A small sound classifier, trained from scratch: width 256, batches of 64.
Rows from block 6 of a small sound classifier, named by matrix and row number. Rows with one number belong to one neuron. Each number is 128 + 24 x the weight over its row's rms, rounded and kept within 0 to 255. All counts start at 0.
After each neuron's rows are labels from the 100 clips, of 14976, where the neuron reaches its highest value: "top examples" is what is common among them. Only what is clearly more common there than usual is listed. The data: acted Russian speech (Dusha).
# fc1: MLP up (model.blocks.6.mlp.fc1.weight, 768x256), inputs 0-63
# fc2: MLP down (model.blocks.6.mlp.fc2.weight, 256x768, transposed), outputs 0-63

fc1.248 [138 151 175 116 114  96 130 138 154 133  97 109 167 120  93 130 146 138 132 130  93  97 104 154 128 132  94 141 135 103 121 192 166  92 124 148 111 134 116 125 148 124 117 148 104 162 125 121 129 149 128 125 108 136 108 105  75 121 127 118  95 166 129 184]
fc2.248 [125 110 100 130 157 116 135 128 153 143 128 132 108 168 118 152  82 119 156 147 124  99 121 196 111  97 157  95 120 154 167 121 137 121 116 122 130 143 153 112 136 144 138 115 153 112 108 124 141 131 183 118  70  97  97 172 142 150 103 106 104 135 132 135]
top examples: emotion: sad

fc1.350 [122 124 132 171 167 122 122 146 112 153 149 145 132 154 151 127 127 132 113 137 160 150 140 135 166 122 159 127 114 161 164 124 131 142 139 145  78 114  97 137 118 158 147 108 142 129 142 125 167 140 135 128 115 125 169 114 104 150 130 124  53 147 105 156]
fc2.350 [121 123 144 113  93 160 135 160 131 130 113 159 138 128 145 112 103 140 151 168 130  96 167 120 181 192  73 137 147 141 128 117 122 107 141 158 155 141 104 110 124 112 152 119 119 139 108 127 151 114 132 132 151  94 131 129 131 105 138 123 154 152 149 106]
top examples: emotion: neutral

fc1.642 [133 168  81 143 136  66 137 151  87 139 138 148 156 118 152  99 164 105 105 124 138 126 148 139 143  99 150 111 146 146 175 135 131 135 119 129 126 138 152 150  98 137 125 133 110 150 138 116 137 151  94 126 131 106  96 149 172 183 150 136 177  97 118 130]
fc2.642 [122 127 114 118 107 132 153 150 131 122 131 129 147 127 124 106 153 118 163 160 119 129 104 173  57 157 108 112 141 126  92 115 166 101 103 132 115 143  91 110 121 131 138  97 122 130 134 123 164 144 112 175 123 140 102 126 148 138 103 124 152 149 121 157]
top examples: emotion: neutral

fc1.263 [109 117 120 164 126 169 130 134 143  88 194 131  59 127 199 133 140 179 118 116 109 132  75 148 158 120  86 144 112 122 135  96 136 151  83 120 113  93  93 142 132 150 109 123 143 120 154 110 112 133 163 128 111 114 147 142 192 100 107 105 112 136 120 147]
fc2.263 [159 173 100 156  89  85 109 122 135 109 169 122 146 141 124 128 122 137 162 128 100  93 123 149 116 152 148 159 111  75 133  98 101 110 147 140 135 112 139 147 147 123 139 127 120 167 126 117  92 153 144 132 116 122 114 122 150 162 113  75 118 145 135  86]
top examples: emotion: positive

fc1.281 [125  95 120 123 131  88  99 100 131 125 163 134 114 147 111  82 105 129 139  91 146 170 142 145 120 125 159 129 149 139 162 125  99 129 125 154 156 137 121 111 127 126 114 135  77 155  97 124  84 117 112 131 132 120 171 118 122 151 136 100 171 111 119 108]
fc2.281 [107 142 129 129 140 114 114 101 134 131 123 146 110 101 145 178 110 108 102 137 148 150 144 173 132 141 130 134 101 163 134 139 104  91 156 148 113 120 117  97 136 123 153 110 151 122 149  76 120 109 114 135 160 146 128 126 101 132 128 135 177 160 145 119]
top examples: emotion: neutral

fc1.434 [151 117 132 144  78 128 119 127 141 111 118 141 132  91 180  99 135 127 139 110 111  91 137 150 131 122 148 128 137 157 136 126 131 122 118  95 125 132 143 151 116 112 139 117 113 150 139 138 142 135 144 163 102 131 126  95  93  75 122 138 162 116 111 139]
fc2.434 [ 88 119  96 124 113 126  85 133 168  82 127  92 152 129 105 144 136 148 131 111 107  96 139 122 128 117 137 144 181 122 125 129  89 165 130 111 150  95 108 123 116 124 116 147 119 144 153  97 156 117 126  84 135 123 168 159 118 122 121 102 138 138  91 104]
top examples: emotion: angry

fc1.429 [107 129 109  97  85 169  95 131  77 109 117 180 166 116 104  83 141 106 118 153 105 170 167 124 109 104 133 105 141 117  93 163 114 125 140 159 134 171 141 120 122  99 174 104 109 142 104 143 113 124 120  98 133 126  94 119 109  64 117 135 132 168 129 121]
fc2.429 [122 157 138 106 116 128 120 147 113 131 153 156 101 140 136 112 118 139 136 132 151 128 123 130 112 112 118  97  87  99  90  89 124 139 106 125 133  93 172 164 130 136 127 163 107 107 109 136 107 136 147 155 153 149 164 127  96 126 133 181 144 137 161 168]
top examples: emotion: neutral

fc1.381 [149 101 169 129 122 125 153 132 131 122 130 124 141 122 158 122 119  97 155 132 130 131 100 134 133 100 141 137 142 116  81 129 127 135 114  79 146 114 112 160 148 119 132 113 137 126 144 120 122 140 126 120 169 132 109 103 135 161 158 101 109 129 106 138]
fc2.381 [116  94 141 165 117 106 113 152 112 103  79 152 110 145 152 124 186 149 121 136 112 148 137 126 145 113 158 154  89 126 127 138 122 124 116 139 157 112 111 126 103 117 108 153 128 123 120 139  99  81 149 102 131 137 109 106  69 131 138 117 177 128 135 121]
top examples: emotion: neutral

fc1.745 [151 115 157 113 125 118 101 121 138 112 122 133 130 113 130  93 144 157 115 148 113 122 107 172 139 134 122 129 132 181 109  78 109 145 184 107 119 138 146 130 161 141 157 131 128 112 138 116 169 137  83  84  92 142 120 152 121 106 124 101 140 155 108 125]
fc2.745 [137 131 110 130 121 109 123  94 130 170 108 152  75 129  82 113 111 142 111  98 115  90 129 137 112 135 108 142 134 129  81  78 134 121 152 147 172 126 137 145 134 133 154 156 126 171 156 138 177 159 122 104 179 144  97 152 138 136 135 163  85 129 103 102]
top examples: emotion: neutral

fc1.105 [ 83 119 131 154 116 139 110 123 135 170 158 127  82 127 141 104 121 182 166 147  98 120 137 141 169 150  92 113 118 126 120 117 143  95 142 125 146 120 101 109  79 109 134 124 156 132 147 136 114 171  99 128 103 146 161 143 124 106 108 123 143 152 149  98]
fc2.105 [ 95 131 140 130 169 117 171 149 116 146 103 100 142 121 144 126 140 109 145 139 143 101 152 113 134 159  99 117 128 161 133 105 131 121 104  97 135  90 149 152  93 105 138 144 156 104 102 129 150 172 163 123 111 155 140 145 115 152  88 125 116 158 126 154]
top examples: emotion: angry

fc1.619 [144  85 112 132 121 115 130 125 127 158 151 131 155 113  97 178 144 117 150 147  98 134  95 123 147 104 178 142 147 114 123 178 103 123 111 143 127 130 117 109 162 149 100 100 113 114 132 105 122 110  98 132 105  73 143 134 148 111 125 130  64 115  85  93]
fc2.619 [113 136 108 158 145 118  97 183 119 138 121 130 122 103 105  92 135 128 110 119 146 162  88 128 183 136 110 120 149  87 118 104 142  98 100  98 115 141  82  97 133 180 103 119 149 106 102 123 128 131  91 123 157 151 114  87  85 170 130  88  79 136 151 108]
top examples: emotion: positive

fc1.557 [118 116 126 131 135 127 111 107 145 156 149 149 137 109 142 119 131 136 112 114 173 149 121 132  79 148 173 152 132 169 129 152 131 128 154 171 129 177 119 131 130 124 131 136 104 143 119 159 123 126 139 103 148 168 142 138 137  98  82 136 133 111 126 113]
fc2.557 [ 96 104 117 180 131 134 131 154 163 100 118  94  97 149 135  73 112 128 111 150 126 103 104 142 103 175 121 122 128 142 151  81 121  99 116  98 131 182 141 154 127  93 117 133 129 127 113 121 167 135 110 125 121 173  69 146 125 146 109 134  95 167 134 101]
top examples: emotion: sad

fc1.418 [128 147 114 105 138 142 121 162  73 120 134 119 115 151 162  99 114 147  80 120 118 116 155 122 142 127 162 172 127 102 149 146 121 146 110  83 107 118  76 146 125 152 138 158 190 137 151 116 150 122 152 134 119 117 144 137 126 130 131  79  79 132 150 104]
fc2.418 [119 141 149 123 117 167 120 149 153 143 132 163 105  97 158 130 137 104 164 145 157 155 120 158 160 118 139 147 167 125 113 163 129  84 155 186 113 123 152 148 140 122 139 164 121 136 164 131 113 142 111 113 128 104 131 125 104 172 172 141  99 111  87 130]
top examples: emotion: positive

fc1.352 [124 129 155 130 122  62 188 123 137 129 121 188  67 107  89  99 112 115 108 152 138 120 116 139 130 132 129 131 143  86 131 132 187 115 118 135 148 108 181  94 137 113 111 109  85 133 173 120 137 144  86 120 165 136 114 135 107 140 101 113 139 103 154 126]
fc2.352 [131 146 112 116 180 117  91 123 152 121 140  85 119 128 135 113  98 160 111 166 152 123 175  81 117 118 129 176 156 132 119 166 150  99 140 125  87 121 183 136 152 114 117 124 132 114 102 121 110 144 128 108 123 142  91 137 106 126 139 104 131 105 166 133]
top examples: emotion: angry

fc1.648 [105 132 120 153 113 114 126  97 157 133  95  37 146  97 157 138 114 106  82 137 143 122 160  75 124 106 122 151 119 151 127 146 110  84 156 117 107  90 115 126 125 121  96 168 131  98 150 118 154 112 133 137  61 135  92 137 116 115 162 116  90 106 156 142]
fc2.648 [140  97  93  80 116 139 156 141 109 162 135 109 133 115  97 148 133 143  93  82 130 104 141 108 144 173 129 143 126  61 142 103 134 113  95 111 125 108 139 102 151 127 119 171 131 138 109 141 113 157 101 147 137 140 143 122 134 114 125 103 132 109 115 151]
top examples: emotion: neutral

fc1.410 [133 155  97 137  80 123 126 102 176  88  92 133 114 114 142 148 130 151 157 135 122  94 146  97 201 113 152  97 133 102 133 100 146 118 103  70 124 130 114 111 115 115 146 149 133  85 137 137  86 119 110 135 152 148 176 132 103 130 133 154 105 121 155 159]
fc2.410 [131 157 117 155 131 156 166 143 143 126 134 105 178 141  97 121 134  98 140 107 144 104 153 152  64 108 110 116 130 117 126 135 116 155  95 118 133 127 141 109 151 144 135 135 135  82 116 161 169 137 151 136  99 127 158 142 142 189  81 171 148 131 111 133]
top examples: emotion: angry

fc1.336 [143 123 148 164 120 123 144  91 172 155 145 111 104 121 121 142 138 147 120 111 134 133 139 117 117  97 144 173 103 113  87 118 113 130 145 149 112 113 116 146 115  85  80 141 177 114 144 107 168 158 120 127 144 120 105 114  92 156 149 116 140 153  86 124]
fc2.336 [133 167  96 111  93 145 130 103  99 105 122 122 115  77 199 171  76 121 115 107 132 205 101 144 129 146 111 124 115 151 144 150 105 104 146 127 117 129 136 154 131  79 124 108 132 133 143  95 136 163 128 108 138 111 141  96  84 136 103  86 156 102  80 132]
top examples: emotion: positive

fc1.354 [149 119 114 116  89 167 153 153 114 123 111 169 108 129 136 137  86 118 138 143 141 131 112 157 150 143 137 156 110  88 123 104 124 151 125 111 162 152 171 129 138 105 109 134  97 144  59 121 140 114 149 133 170 113 177 119 141 130  86  70 164 126 130  73]
fc2.354 [104 128 138 135 165 145 107 132  85  91 110  81 131 132  92 156 109 160 104 151 123 106 118 129 130 133 118  51 109 147 140  98  76 138 110 138 115 150 119 100 115 114 122 103 106  82 115 109 138 152 145  66 159 101 116 151 166 109  95 164 158 142 169 108]
top examples: emotion: neutral

fc1.264 [ 74  88 119 126 110 116 158 157 102 112 149 173  82 147 147 121 124  96  91 116 147 136 167 117 155 129 144 158 120 112 132 152 132 163 148 127 159 154 135 100  71 139 137  98 140 136 121 153  85 201  98 161 127 144 128 113 118 131 146 146 184 128 153 125]
fc2.264 [171 135 130 139 103 129  86 106 124 116  97 107 143 138 154 146 142  77 117  75 126 152 120 143 101 120 126 118 130 125 159 191 122 107 132 126 105 124  61 112 109 123 120  90 118 130 129  69 120 171 155  98 123 126 132  95  91 104 176 147 121 121 125 158]
top examples: emotion: sad

fc1.155 [100 138  84 147 171 146 140 154 170 131 142  60 193 132 128 115 128 166 118  94 154 164 102 150 145 128 162 148 131  97 117 119 122 112 161  90 121 137 115 144 163 126 118 124 164 123 151  90 142 152 117 142 114 149 145 128 143 129 150 133 142 143 126 122]
fc2.155 [142 122 149 105 115 131  97 123 143 119 148 126 163 145 111 111  95 146 126 118  99 115 115 132 146  93 158 131 147 128 113 119 136 125 191 117 117  88 105 113 121 109 106 143 106 123 101 108 167 118 100 155 103 181 102 104 125  98 118 159  92 155  85 147]
top examples: emotion: neutral