config = dict(
    model='sound classifier',
    inner_norm=False,
    kernel_size=3,
    loss='cross_entropy',
    init='trunc_normal_002',
    optimizer='soap',
    learning_rate=0.0015,
    precondition_frequency=10,
    one_sided=False,
    adamw_lr_other_params=0.0027,
    gradient_noise=0.3,
    max_steps=20200,
)
Rows from block 4 of a small sound classifier, named by matrix and row number. Rows with one number belong to one neuron. Each number is 500 + 40 x the weight over its row's rms, rounded and kept within 0 to 999. All counts start at 0. Numbers have three digits each.
After each neuron's rows are labels from the 100 clips, of 14976, where the neuron reaches its highest value: "responds to" is what is common among them. Only what is clearly more common there than usual is listed. The data: acted Russian speech (Dusha). In brackets: how many of the 100.
# fc1: MLP up (model.blocks.4.mlp.fc1.weight, 768x256), inputs 0-127
# fc2: MLP down (model.blocks.4.mlp.fc2.weight, 256x768, transposed), outputs 0-127

fc1.643:492545495472517537447554460528540505466445469381508587520438516599498494466513454496552555499500490529469497461488409492566558465466505491503523558438518448544517490540490486508472511547467441436512489559438468447487467461503517450539501574477533508496475498498492480461501507547489547522479507530570553507470466433553501514457497516549447471493586553428482513439502486482478556506471
fc2.643:522462501534465515481520533529499438589481451519582462442461551468479557478482536519513531555496558518478519496520474475508539470570521548509433486474528500416563503511513501469520488497556424463443624528532550500503426523518520553517468544518479536553516543517524508412494518490524506487529418453545475491504559488497482545508501478469537497585452429504453459526458454485488453564466
responds to: emotion: sad (78)

fc1.545:563501491457473495458374505505533509532477487525492525494586528496461519463432439586497523515480493600424476499519534525499476488468507484509499468443486556512436538466551522580476510552503538515488495549506544542484445503476511503472496429535470471465546588513461494545525455439490529483534524485416505466445593592535462515526459487450533457499498410503521599526434536535491507504586
fc2.545:548514508532486470504416453477466508475469518496516588566489571583461453444500535511470486438499490543429537484505504587515524511476544442513529415460428513462512518474555499497524466467399475508516503450434543553468469505553501432544551523535482526458452518518455548413506486515522553468544490466467431583507441428477531487424530482537451478519455428436514482531504423467520439496517
responds to: emotion: neutral (69)

fc1.20:462474439537521510455419403473548453488563480494457546612542456498482515455470498439500457498503464527432462546495484532443519465460465536484496522513467475482486463567592493528437521523469493543482562551470455505490444451510503513542516477521507461429514479555499469490534622564577507500500481567445449474528494533557510422461557467535513534505550511503466484580532492488511466519541
fc2.20:486492515534470478511497515495493426451462503463494468467496407555506560529600537486564561496501519529515545541533506508447562513588483579439524545490473483546519525509517468518500362523526522552529418473559532448488497500442445502519525480576529530441531579587499473487500507476511474516503515459463503492463455510520505533485516462614483494531487535465470402497538555482464531512539
responds to: emotion: positive (51)

fc1.213:490540474496503431485508474451473414553570508522449565473528515491502458539458452521482518499509560492441469521477468507514491465481540444548423498460480557515543513522483503539507562446477460520547515532508460511474539517523505444613548476497463534502514423545505456464432487477575487533509503536415445487590481567543445514462497456563547599583528458599529423554558427470572521498482
fc2.213:508498554476473509504470505565579548531506533446459486514478485543406504481485473534527555432536477534458493414498502450546485479476556545549488480568462561618520500490479486442536531580560485480564529561492532510538501518462464473534519514500465496569539433477473543549485455532555506517471533517491490482543500503489454487509544540453479534497537540467449462497487548444535457594509
responds to: emotion: neutral (61)

fc1.741:546461529495500502488480527446510419586465441504398488559455530523504506546449540527544467473530474537437512512429457477500509508465557523497486463522497387525513539494546570552522461483575518558520519431477475488508467484463526471472459489521485520537507503479498475603494517517461534457467474508487544483531483559531438499513535508503456511502509468430451505467478443561553440392568
fc2.741:451485567526511500477442515560550544513490503490492472534468498527440463448475590425504478483507494414501407478544487476546502512523461562484550494425532489504466510550494506528569576512488503490433521464592414474488459464463554431450553509529504509483477567500439502513459465500503471473510489474538534490571500378482553503533491472450519580526600503619534493515555434541461539474501
responds to: emotion: neutral (60)

fc1.672:589540555416494533491498520468533481460527519434474493511477544521492461464482461505482467416539551503459499514475497451462531477482488590517509571487458550482541515561547483513494541483502515446521486492507505520514549427483511504448519496508428537466598521500503436540526498441524463513542488510536512432509487525522504480481540496461503535441430557467461533445460457514567485446501
fc2.672:534503436583555593479482499524558507468568502454522471493473474494477422490447523610469495446417506566450485487445525419539554513498493487435538520450443558521523517509491483458523454543529502479531501485433550529520527514468569442433459632460578512568441463471482475449492478516470572486544517526501505546505514538545496517477455502497496559545458539627528496487497476508448530473504
responds to: emotion: sad (70)

fc1.619:510548452498458510490585482418513567483422437499450530461520466506479454509526525554425510528468546571513487498453534558520520488543494397465495427531470514567512513467499486522530505505466464503487502475494551474485508488495459533516477506525502523446518501513524485491538516545477509461454498522535540572463450520519511559527512470513495522486415522509626484511524494504528527488479
fc2.619:548525525558468514571472563434533512498483535449508447501549485540407492510495533533466472407556451544436507497464545480541529488512500503532462463539518397515501464510553503471470427448434484481493540462523484498460553417482493532512492499451517543510452509521508567512447463537527498474533504469529532530467550515436442562490442536504604478500509492507500501594515493428499531542534
responds to: emotion: sad (60)

fc1.738:486479473482533527458500513468472508352538543495499469456387507545501560480515509555515492561501544492478517522507430524494496499524442502510457578497505415520507498561479476478524541493539519518475508464394465513510476487517500447489471467558459520461502468515516504488435530571477409518500545482442487500500514460538479490573455589447457506518468520580520553517478442532436546488535
fc2.738:447526426502541455467494515514546480539483568530461597449428467540542521454457541444478461450445506467521498499489573496451520494487513545451529485444564522555475542468506391519512504442546512516495437498477476492476578532480475489478507512584476530584534485518538462450500463501491556533558514490505458500494525569528511573534448433517518424431568515494516494524528502487448505478503
responds to: emotion: sad (71)

fc1.223:526506597464472526511555465395519455513504550546431460526483522448448479536525496397448537396564485550488514469511467534479512507606557485489498525484481490441519519416453523470544569474398526507483434503583393479476436521521458469510496470489517571582489549497483504526482513476560544535478469487543472494476431537501538470517501511429482545521496497564547534505453515436520490523484
fc2.223:589488477542526535499477448542453498502537498507537491550481404535529541444431488436504427527459536479464517469426492578431472519554469490462404474465515520513533530502546453571455419528500528545501483500503521556482498520501576491515489478558553443471522526550495387550536476532491523529575485525553537463485505431523521484488516503474442483461481476567454522537486589518487475499460
responds to: emotion: angry (49)

fc1.558:527472487399471564550548537460592476470494474486547540499521480534539535434517437460561594506489490494535528483501471418491536518520502460562449462493471459514507527488491465517428487473495575514433479561490492536477499499517578454525479476520524531471496533514525545555519521593512430512496478509485466484471489527511521511461503491524513557452475497571552517524513456545539494561454
fc2.558:511569531506506502463508536449479495467498621396476532491517462475571504450446465485556465537491563521422537512596551533530507500483437421420464526489476485479450417482452551521522445463524462442496453562445528517515503482470548573497564564479474439529501517523468462520544471499538474517460550487440490493486422521449556506453452531503480487509543504527473549481537569502498496570472
responds to: emotion: angry (47)

fc1.149:579493508463435473523466436490435463498565457487491560503477467443567505477511535485515444445513416465411473575414477505492456486482479473576469525432466488515463512485491557554567478496460418484469487499532528509449614468489541525451450490485517497455502506484500559500476501500495525510483481548534475475524576514501560499512510469545466476511525484468456472536514513491542493481539
fc2.149:455565511463469541558566519539448483560524435473472454472527478503526529455524495414560475511513544520420473477510492584470469460506537430551571499538540487442492492471565514480496474495461503421461492470556469506515545537471493447518490499444521437539460556553502555515459460464484473561465411587489518507443503491463483512503616509541509553464518511536454507585503539507472535465517
responds to: emotion: positive (44)

fc1.140:516465513464513517460520532542483558447497508515518503525399514516498523496521395498490529477498489429529540537489470520542496536536464480496489462524438504468517425595535496518483554518508511527507445413534478499534515523437493457422538537543567518542490492498478560478484480473476528466450500536443569440497485506415512461441459513542523505459521518477478525473525479477490487494505
fc2.140:515482555534512481475480462514546441519443431514503591482512512470506544535528535454489545491496575522462557473450530498467513563507407552479511505520567498587495454484462544546491494400517444496544460490440447506557492537512469508462605589458530505474479517532495415412529466458490517484557481525482492569515471473523517504486500503508545524530487514529527493543495521475571629526440
responds to: emotion: positive (48)

fc1.174:469495464494410551487446438541587525479462500484491517515492475524431452416430536529548472525479509460599519400504478479535471453550532453426477545539455501549484468444452517491494511500550502541398545533500479469529502539406494489469496501481423466513520531530436490464524510471486503532541523461482464507487498508458520513495441529500466515535557515500528474442451519511519499534586
fc2.174:515564526487574518566454543484466515530510526527434468470503494578506504430507441475501451532498500452535485552512449501433480481510518453500438433557528494488511507541435532441568533553540571483444500520526525489542495469439524488471489422487495554503573519414523489571476469494582462528528565441472468546502470578468492491519499428520437499487548555534500489515495510468468540536556
responds to: emotion: sad (69)

fc1.17:570488503482469534426519484507470456519460474508450499519495453524555503492482471588515490490537520519455501564452484511458485434554462535464469463500530499473438497494511381484461531471476512542525513562454514549532522467484513436559522465536510506538456517480540456476495486535534508499427473624447506525499497442554520532521502497487519465575545514483533459504426529505513594524538
fc2.17:507534505476472516486457523489462547518451539432515450516583511499492603400468525455461514547502567487485420497569549405459510512544539515472533471494493579481524497537436510460500485544480565486482528476558538536513515540554514464441532443509485501483393582449478553507534519530502520503454555545456496494440513452476544467495509466486505455530432503471514498465470455520498556566499
responds to: emotion: sad (65)

fc1.688:440496524502567585478498539504555502479520530466544497444500586565491553516475480545573520462479467449561592501473460467464550474488533555484451577543490510544543528479500498537462519443555502530491530538528541502535520496473453429498500517469483614432472413431524510524501510447435449469531435488544472446561558475567543468496474478464555470508603473479517521470451470548482451573512
fc2.688:519546468445494503477437492513564471508504495461504555404495462535526491479495587453516520487434505460433502481501558508531507512571545479561459584552422490503518512437494456578548484508481551554442562494440528493423530486567457470519521434486479573550607507523588544483511548551532521489500560494517520509427485469488518541573447440474467466508516522513460487472464523434478489512428
responds to: emotion: positive (62)

fc1.438:483462469521495524473493392361434495409503437444495489471543436546566489555461551544574541491471477518555505488545480444562512446533467552423494502480522520482525500487506538586537488594496477580505511556420481554472470552492533448471530529475463502435449552549528466476562460493528517509510452506490470529509484554496502443513463482443481518546512543505451450444556436453566458524484
fc2.438:482500512449466436579444550508480453455623553502484493456475566501477442506481490481456493454479541503506523437471457454544513463475489514556431448449480529528455566438531519446543424472479471445489445532447531491442559469450512517454503487493433543474478564485543501534576550483490507551481540491506492491472444496489439472453504511506532484448522492587471544448464547485454523451499
responds to: emotion: positive (46)

fc1.485:545568513490525519590458464550510522484476488475516537490492476488464492488441531510496505523425468580489538488502483375425499521514578484457518502463500477386544543462533527462481512448506448502455482474535546526491453496515560516554504447475500490409497527450512489515509544498548554543486509499508470441551476485450392493572503502570444491469516470546440464514548514419490484384508
fc2.485:532560514562566504554504532497477521470488527520458402494533522501494417450442510470515515445529487588498544466503537544512542510545467569502470545425463458547512462509522455488485586463498506506452547530496448508469577472518547519547554521498484510504522514553472593473498468479501564498460503508514499544496490443448571464484534480484551539505527450445466445542487519541515464498558
responds to: emotion: sad (56)

fc1.751:455504502460412496483534527581549518479495505529453498510426503512479455497501508456499484417440443520486498459370537444489514497558487534557444559505467452541552541490420504505558479542488498434536497511500474518505466506527428507494561493522510412394475473443537517483445500542542517470551484499500528522476501461507470475464514520504508496410490511461523511480495513539501547556435
fc2.751:517472483517575503505585515462588482496491473579516479527471506498486550470488508503465454428469466473524516608526437450464526528579512451496496453491497507507454506569556530467496554526519460454489598442535510414568556527475474459490567561543535492450482514482509523472510473460509491499491533493494530453544486502481472514519503535476475480502455493520497491441495452486479626550517
responds to: emotion: sad (57)

fc1.274:536482449503503548469538500488471503478526494531428559582509510554492533450539501472476423500536443523505485541467455583600499521473453483524510480501433490521535500482491506559500501493529489557517415442482558603465445474448525511482400474532449490548561494503461504488529456476542555501587472477521509516480513458532574572526510512474504474496504472528503480466540581541503515475549
fc2.274:547491546457554558490458543482555437496551487455495461485490464523521522483424470477453506503499568534460490494515548502509532560583485524627443527467525538435461536477507464535518494562509489537572471462531542527469501507501464472492508455472424579453502487544408520522468539532509448465460542530420496487481526458498542389520494487499552428544511534509503424469479513465525440518471
responds to: emotion: neutral (61)

fc1.684:427506499543494517577457562498524517486482505456558498486446538505466479509514555551491494422506490514523495519462561496507537451372496491539574530597451473512451463500460480455492512546460490438478564585499523480513458495483528460512513538525497522374513514545493494491487499460510470478499494508598477492484477503488500505523466516588522470437411449475619537532461481422510562486493
fc2.684:449526488539592519555477462561501447579508517501406451502526486534525543504499495554543451479521492513462481518548460504441531563476547485576520503483426469507580537461482511466523577547551459568512527442495582543502505412513489544472536441505484506552446515459543547501481482434498537469465521449459467515501550492503498538530560555474419438468484474450504544516514464501480458525489
responds to: emotion: sad (60)

fc1.453:503548455593502506444521547523484528496512456520448505463523452490537485500477494486468488538543436515516473431461489499510455444561469490492519521476483608484501564526418548543539462475545446474505467417470455503430443434440495439505462472496515389472492513507452503503469529435531541546552495486569510521554500464484540529520472600403578499524426521514471519531571443511460502496467
fc2.453:457509547470472533548479521401500513451539509452516491469511435571516522494571492498542513435518477567540514449495489507497509471535461523536561455528532449513436519493499469457488551511579505474497500482476484489416475462448454498486544465489537528436506450488503522500471486540523464421502490515524435505459525475463531466561525461523504468473457498474536551600520469514467497508508
responds to: emotion: neutral (62)

fc1.297:458542435527594486530521451481528534447524527565449572544466456515556483487491485505527517491518527409520486536452605494556525480470485450470436516541499499480515507495499425477476510513559470520465580483478480559531499475484447495529535546543466556509519622480459512535509505495522500446482511517505517503515527399458498540480478523449559508496528521493567485555465457491501440432552
fc2.297:492518499472612500553478507527462552490506434517464515490475473544475414489513428537499493420520449559544490511494536470491483584475514554532505558440521468589536502531518528463556473532537392507431504498484476420561464463503497511472511459570503552495545503546535495498495495521552490544506452536405530510478445503465538484534472455510561501557504540503504470534443497550530537464522
responds to: emotion: sad (58)

fc1.238:510511524506475499542481527462517488550486556537498544483498467523551523523465491453521514473483473429490457526487520516456489515507471410521548474485489452510515560498508567519501495470477539419523452519550517465472436501548434481471534484542483483470365546551519482462433460470471461455472471486443482470492519442533536526442521514510535476526447412510474546502546543448452531556442
fc2.238:513478472495455474436450531454488489498491514559521479478560499478459454473543412420556497436523512391528443578547499450513482545462474482492445532534496506498471540468466572521362481466477493513500468512496499520527476396430421454492497504495444498513468465501453554486495491469516455519528462454492560559505553545498476515533494427485453490529570495479551418547447471536520487519483
responds to: emotion: positive (61)

fc1.137:460447554451485458497445567559554491415468537519578526531493482480504562511490479532568450530581540433480476388544431526536521489538435490466507521540484521509515411490497459483472556430556548595424525487519459470469448502576490519516468491491494493510520535405438527479478447518538529456460501561486429513515511511518429511501485490495584495463542451554495462521497497499477552521498
fc2.137:482475527472530498566478482462458479460473528475474445518514377508448432463470535557538503517528499497464518542528549511487480539600469588479494512493549537491488471481478522477589507455499480500572523502535415485436471528505496546453475467588550525484508507503492500519563507508479474534506492524492540502514462479496493520513500512468480528534496500478493489505561477527460458498503
responds to: emotion: angry (60)

fc1.588:540485494371511534587546485553445466600503577466465517504488513487542516443503493472539544491575540488427405542454475496435488533477535524377466504495492570502420542460467491558544485495500510542526542511506564483462511495519443578515503499491467472527404483518487500498598533501513570453519444473519547486540447543524532489511518484431539469511543523513484491510560528450509565478415
fc2.588:531505472547528482544426410452528431524544460474574527492456495502469531458520517456516463552503505499480469533504573509485507579492524502477488493493472460487492543574520470432533455498484484512509452600519515474424400525502500474497430425516514523550547501454535500555450520439535523440536544491438544537497419547499457463498499555522538506506555551469527450498446520450486468465557
responds to: emotion: sad (56)

fc1.708:550560439464462548475494475457504462494455492465538493528428461599468490541508456505481514525484472515443486450482588494461519427499502461513567450504441503467564510472493496512448524478504445547455495514491448442561444425450488471572506587527516455495496561518507556493561487446572445490519468513453486567477506522522503448594528472493438520447464508513505519581531454518513549448466
fc2.708:495518478481524482499509492474498578504479451558466507475524459548484539524549536521521476557465498515587449439465479551544512588496500516533534565479499483534410459578527521492565491535511508471523394566521551483550511412427508484514566548508509478490515495593515484504551538570510465478509521484483512423424506582528530468510467504521531458465528516517507495460468430512478525476484
responds to: emotion: positive (43)

fc1.512:428569516481479536497499520495527517494495527536555508481510508477545580482522520525548501456576500528516413485432448565496474506528560493508440481539446520500563512546520483515476525498515419522534503502505486502481465501560505525491512541522571421520494516498493511521502477538516604468511558476528523495536595503454572528522517437515573500552506521509441546536464545538586391463540
fc2.512:540535488543595479443514455532553573483509449514544525550521465471448473478477468503558514536520557472519579505517547554544445487489464523591546504479541469460520545531481525515524571565455525506494482507526520508525453517544468512561464440479553479525473479483478486532509515476508421435404529522539516481472472492487524438459459514527506497454516546447517542507463467509497486519569
responds to: emotion: neutral (60)

fc1.321:504494489484454551482503554498544409414509489460589462507567471570505468452500575460481508521409486515466550478464495468462520544495545458509466551523505549450610464570564475534507422515538590509507498481527447495511495462433444496519502521484584459501506512421440451541512491506524387465524538491539426550457508495486561530529516587479469477521491497417565473513523466471447509449417
fc2.321:500552531466509465469460555513577537496472484554490495484537506516507494567481508466525517525635450499527479511487560470500519513496485473527522550554497470476523484475475514479479599470423522491514484514501508438361550501502475589475447501514534487508503478468492500485465457434529450492489476563530523475540518509524474521520509507472468519535477392488431508463504541479564451539492
responds to: emotion: sad (60)

fc1.675:537574420533461463438505543540466532509486540557522529462500434499505472495523506430444479467440409482503489427510469532535588480528540528505508539515507497574483508518526504500490459517442499513468505507592532558545512513456492431543489593527507554475448464509522469497535517488516448550450484528482440484475523542505444595566531542563545508492448520457506428447502524496514509451504
fc2.675:556517510494519560520551581498531588495472500489455506447484541497514474437500465532475501536606518545493485440474502392503474470488489551492426540507510529568461481437487555545502476464465498445519485512460508477457540518550585537492553468529474474562465499523446525488529514545432528538440518491445535444534465525464542529468557446567511507517514491466484478507530544521537433508504
responds to: emotion: sad (68)

fc1.30:496512514447551528493525491456492546561446441481416487547511534444473512495469488507437511523545515437517445526529455550504460496577475533500393476488445476512560496508446495560531498528494508523536548434450486524415514421530420477538506482514470500443494542439623498517502558501556562505470545499458554490466563545478482481499529542516499507456485487468469469526430373535539512506513
fc2.30:419458411548533479477536483519519532514533509525516589518451533520560513479492513518510536521515487440535553513498478568535425540484549470441476483462506513493487467516432482490528512483498472476520531474404502514563450447454529501431556492544505465493482469526509439508523520511546479474533515529441523578466483459445612450511450420545471523491506467512465547507448549472504508405451
responds to: emotion: angry (57)

fc1.105:531458543534482572565464514553529461439468531537517527518480495479449471489525568504520471477484532493509479530410582464502497564456536442572515526430512486561535501464587479493492490559498485520493502560481475532534582586506555461466537558508539477488485471508472481489549486568519524519494496490494522518501541513453520442477513424527524484486486540513495574522439494466457524492522
fc2.105:556488464481600483514450505517537430513497503474508495483472456471453505474552527528560482466484537423470551553489416508502526552521519527471474437519424402563451531472512500459415485396526475492496489504517542458462464514552526493534450522500489506497472448469443507477476486529489484498517495486523514459579491561532432508466484539506455538508455484520437537500520489508545407580529
responds to: emotion: sad (72)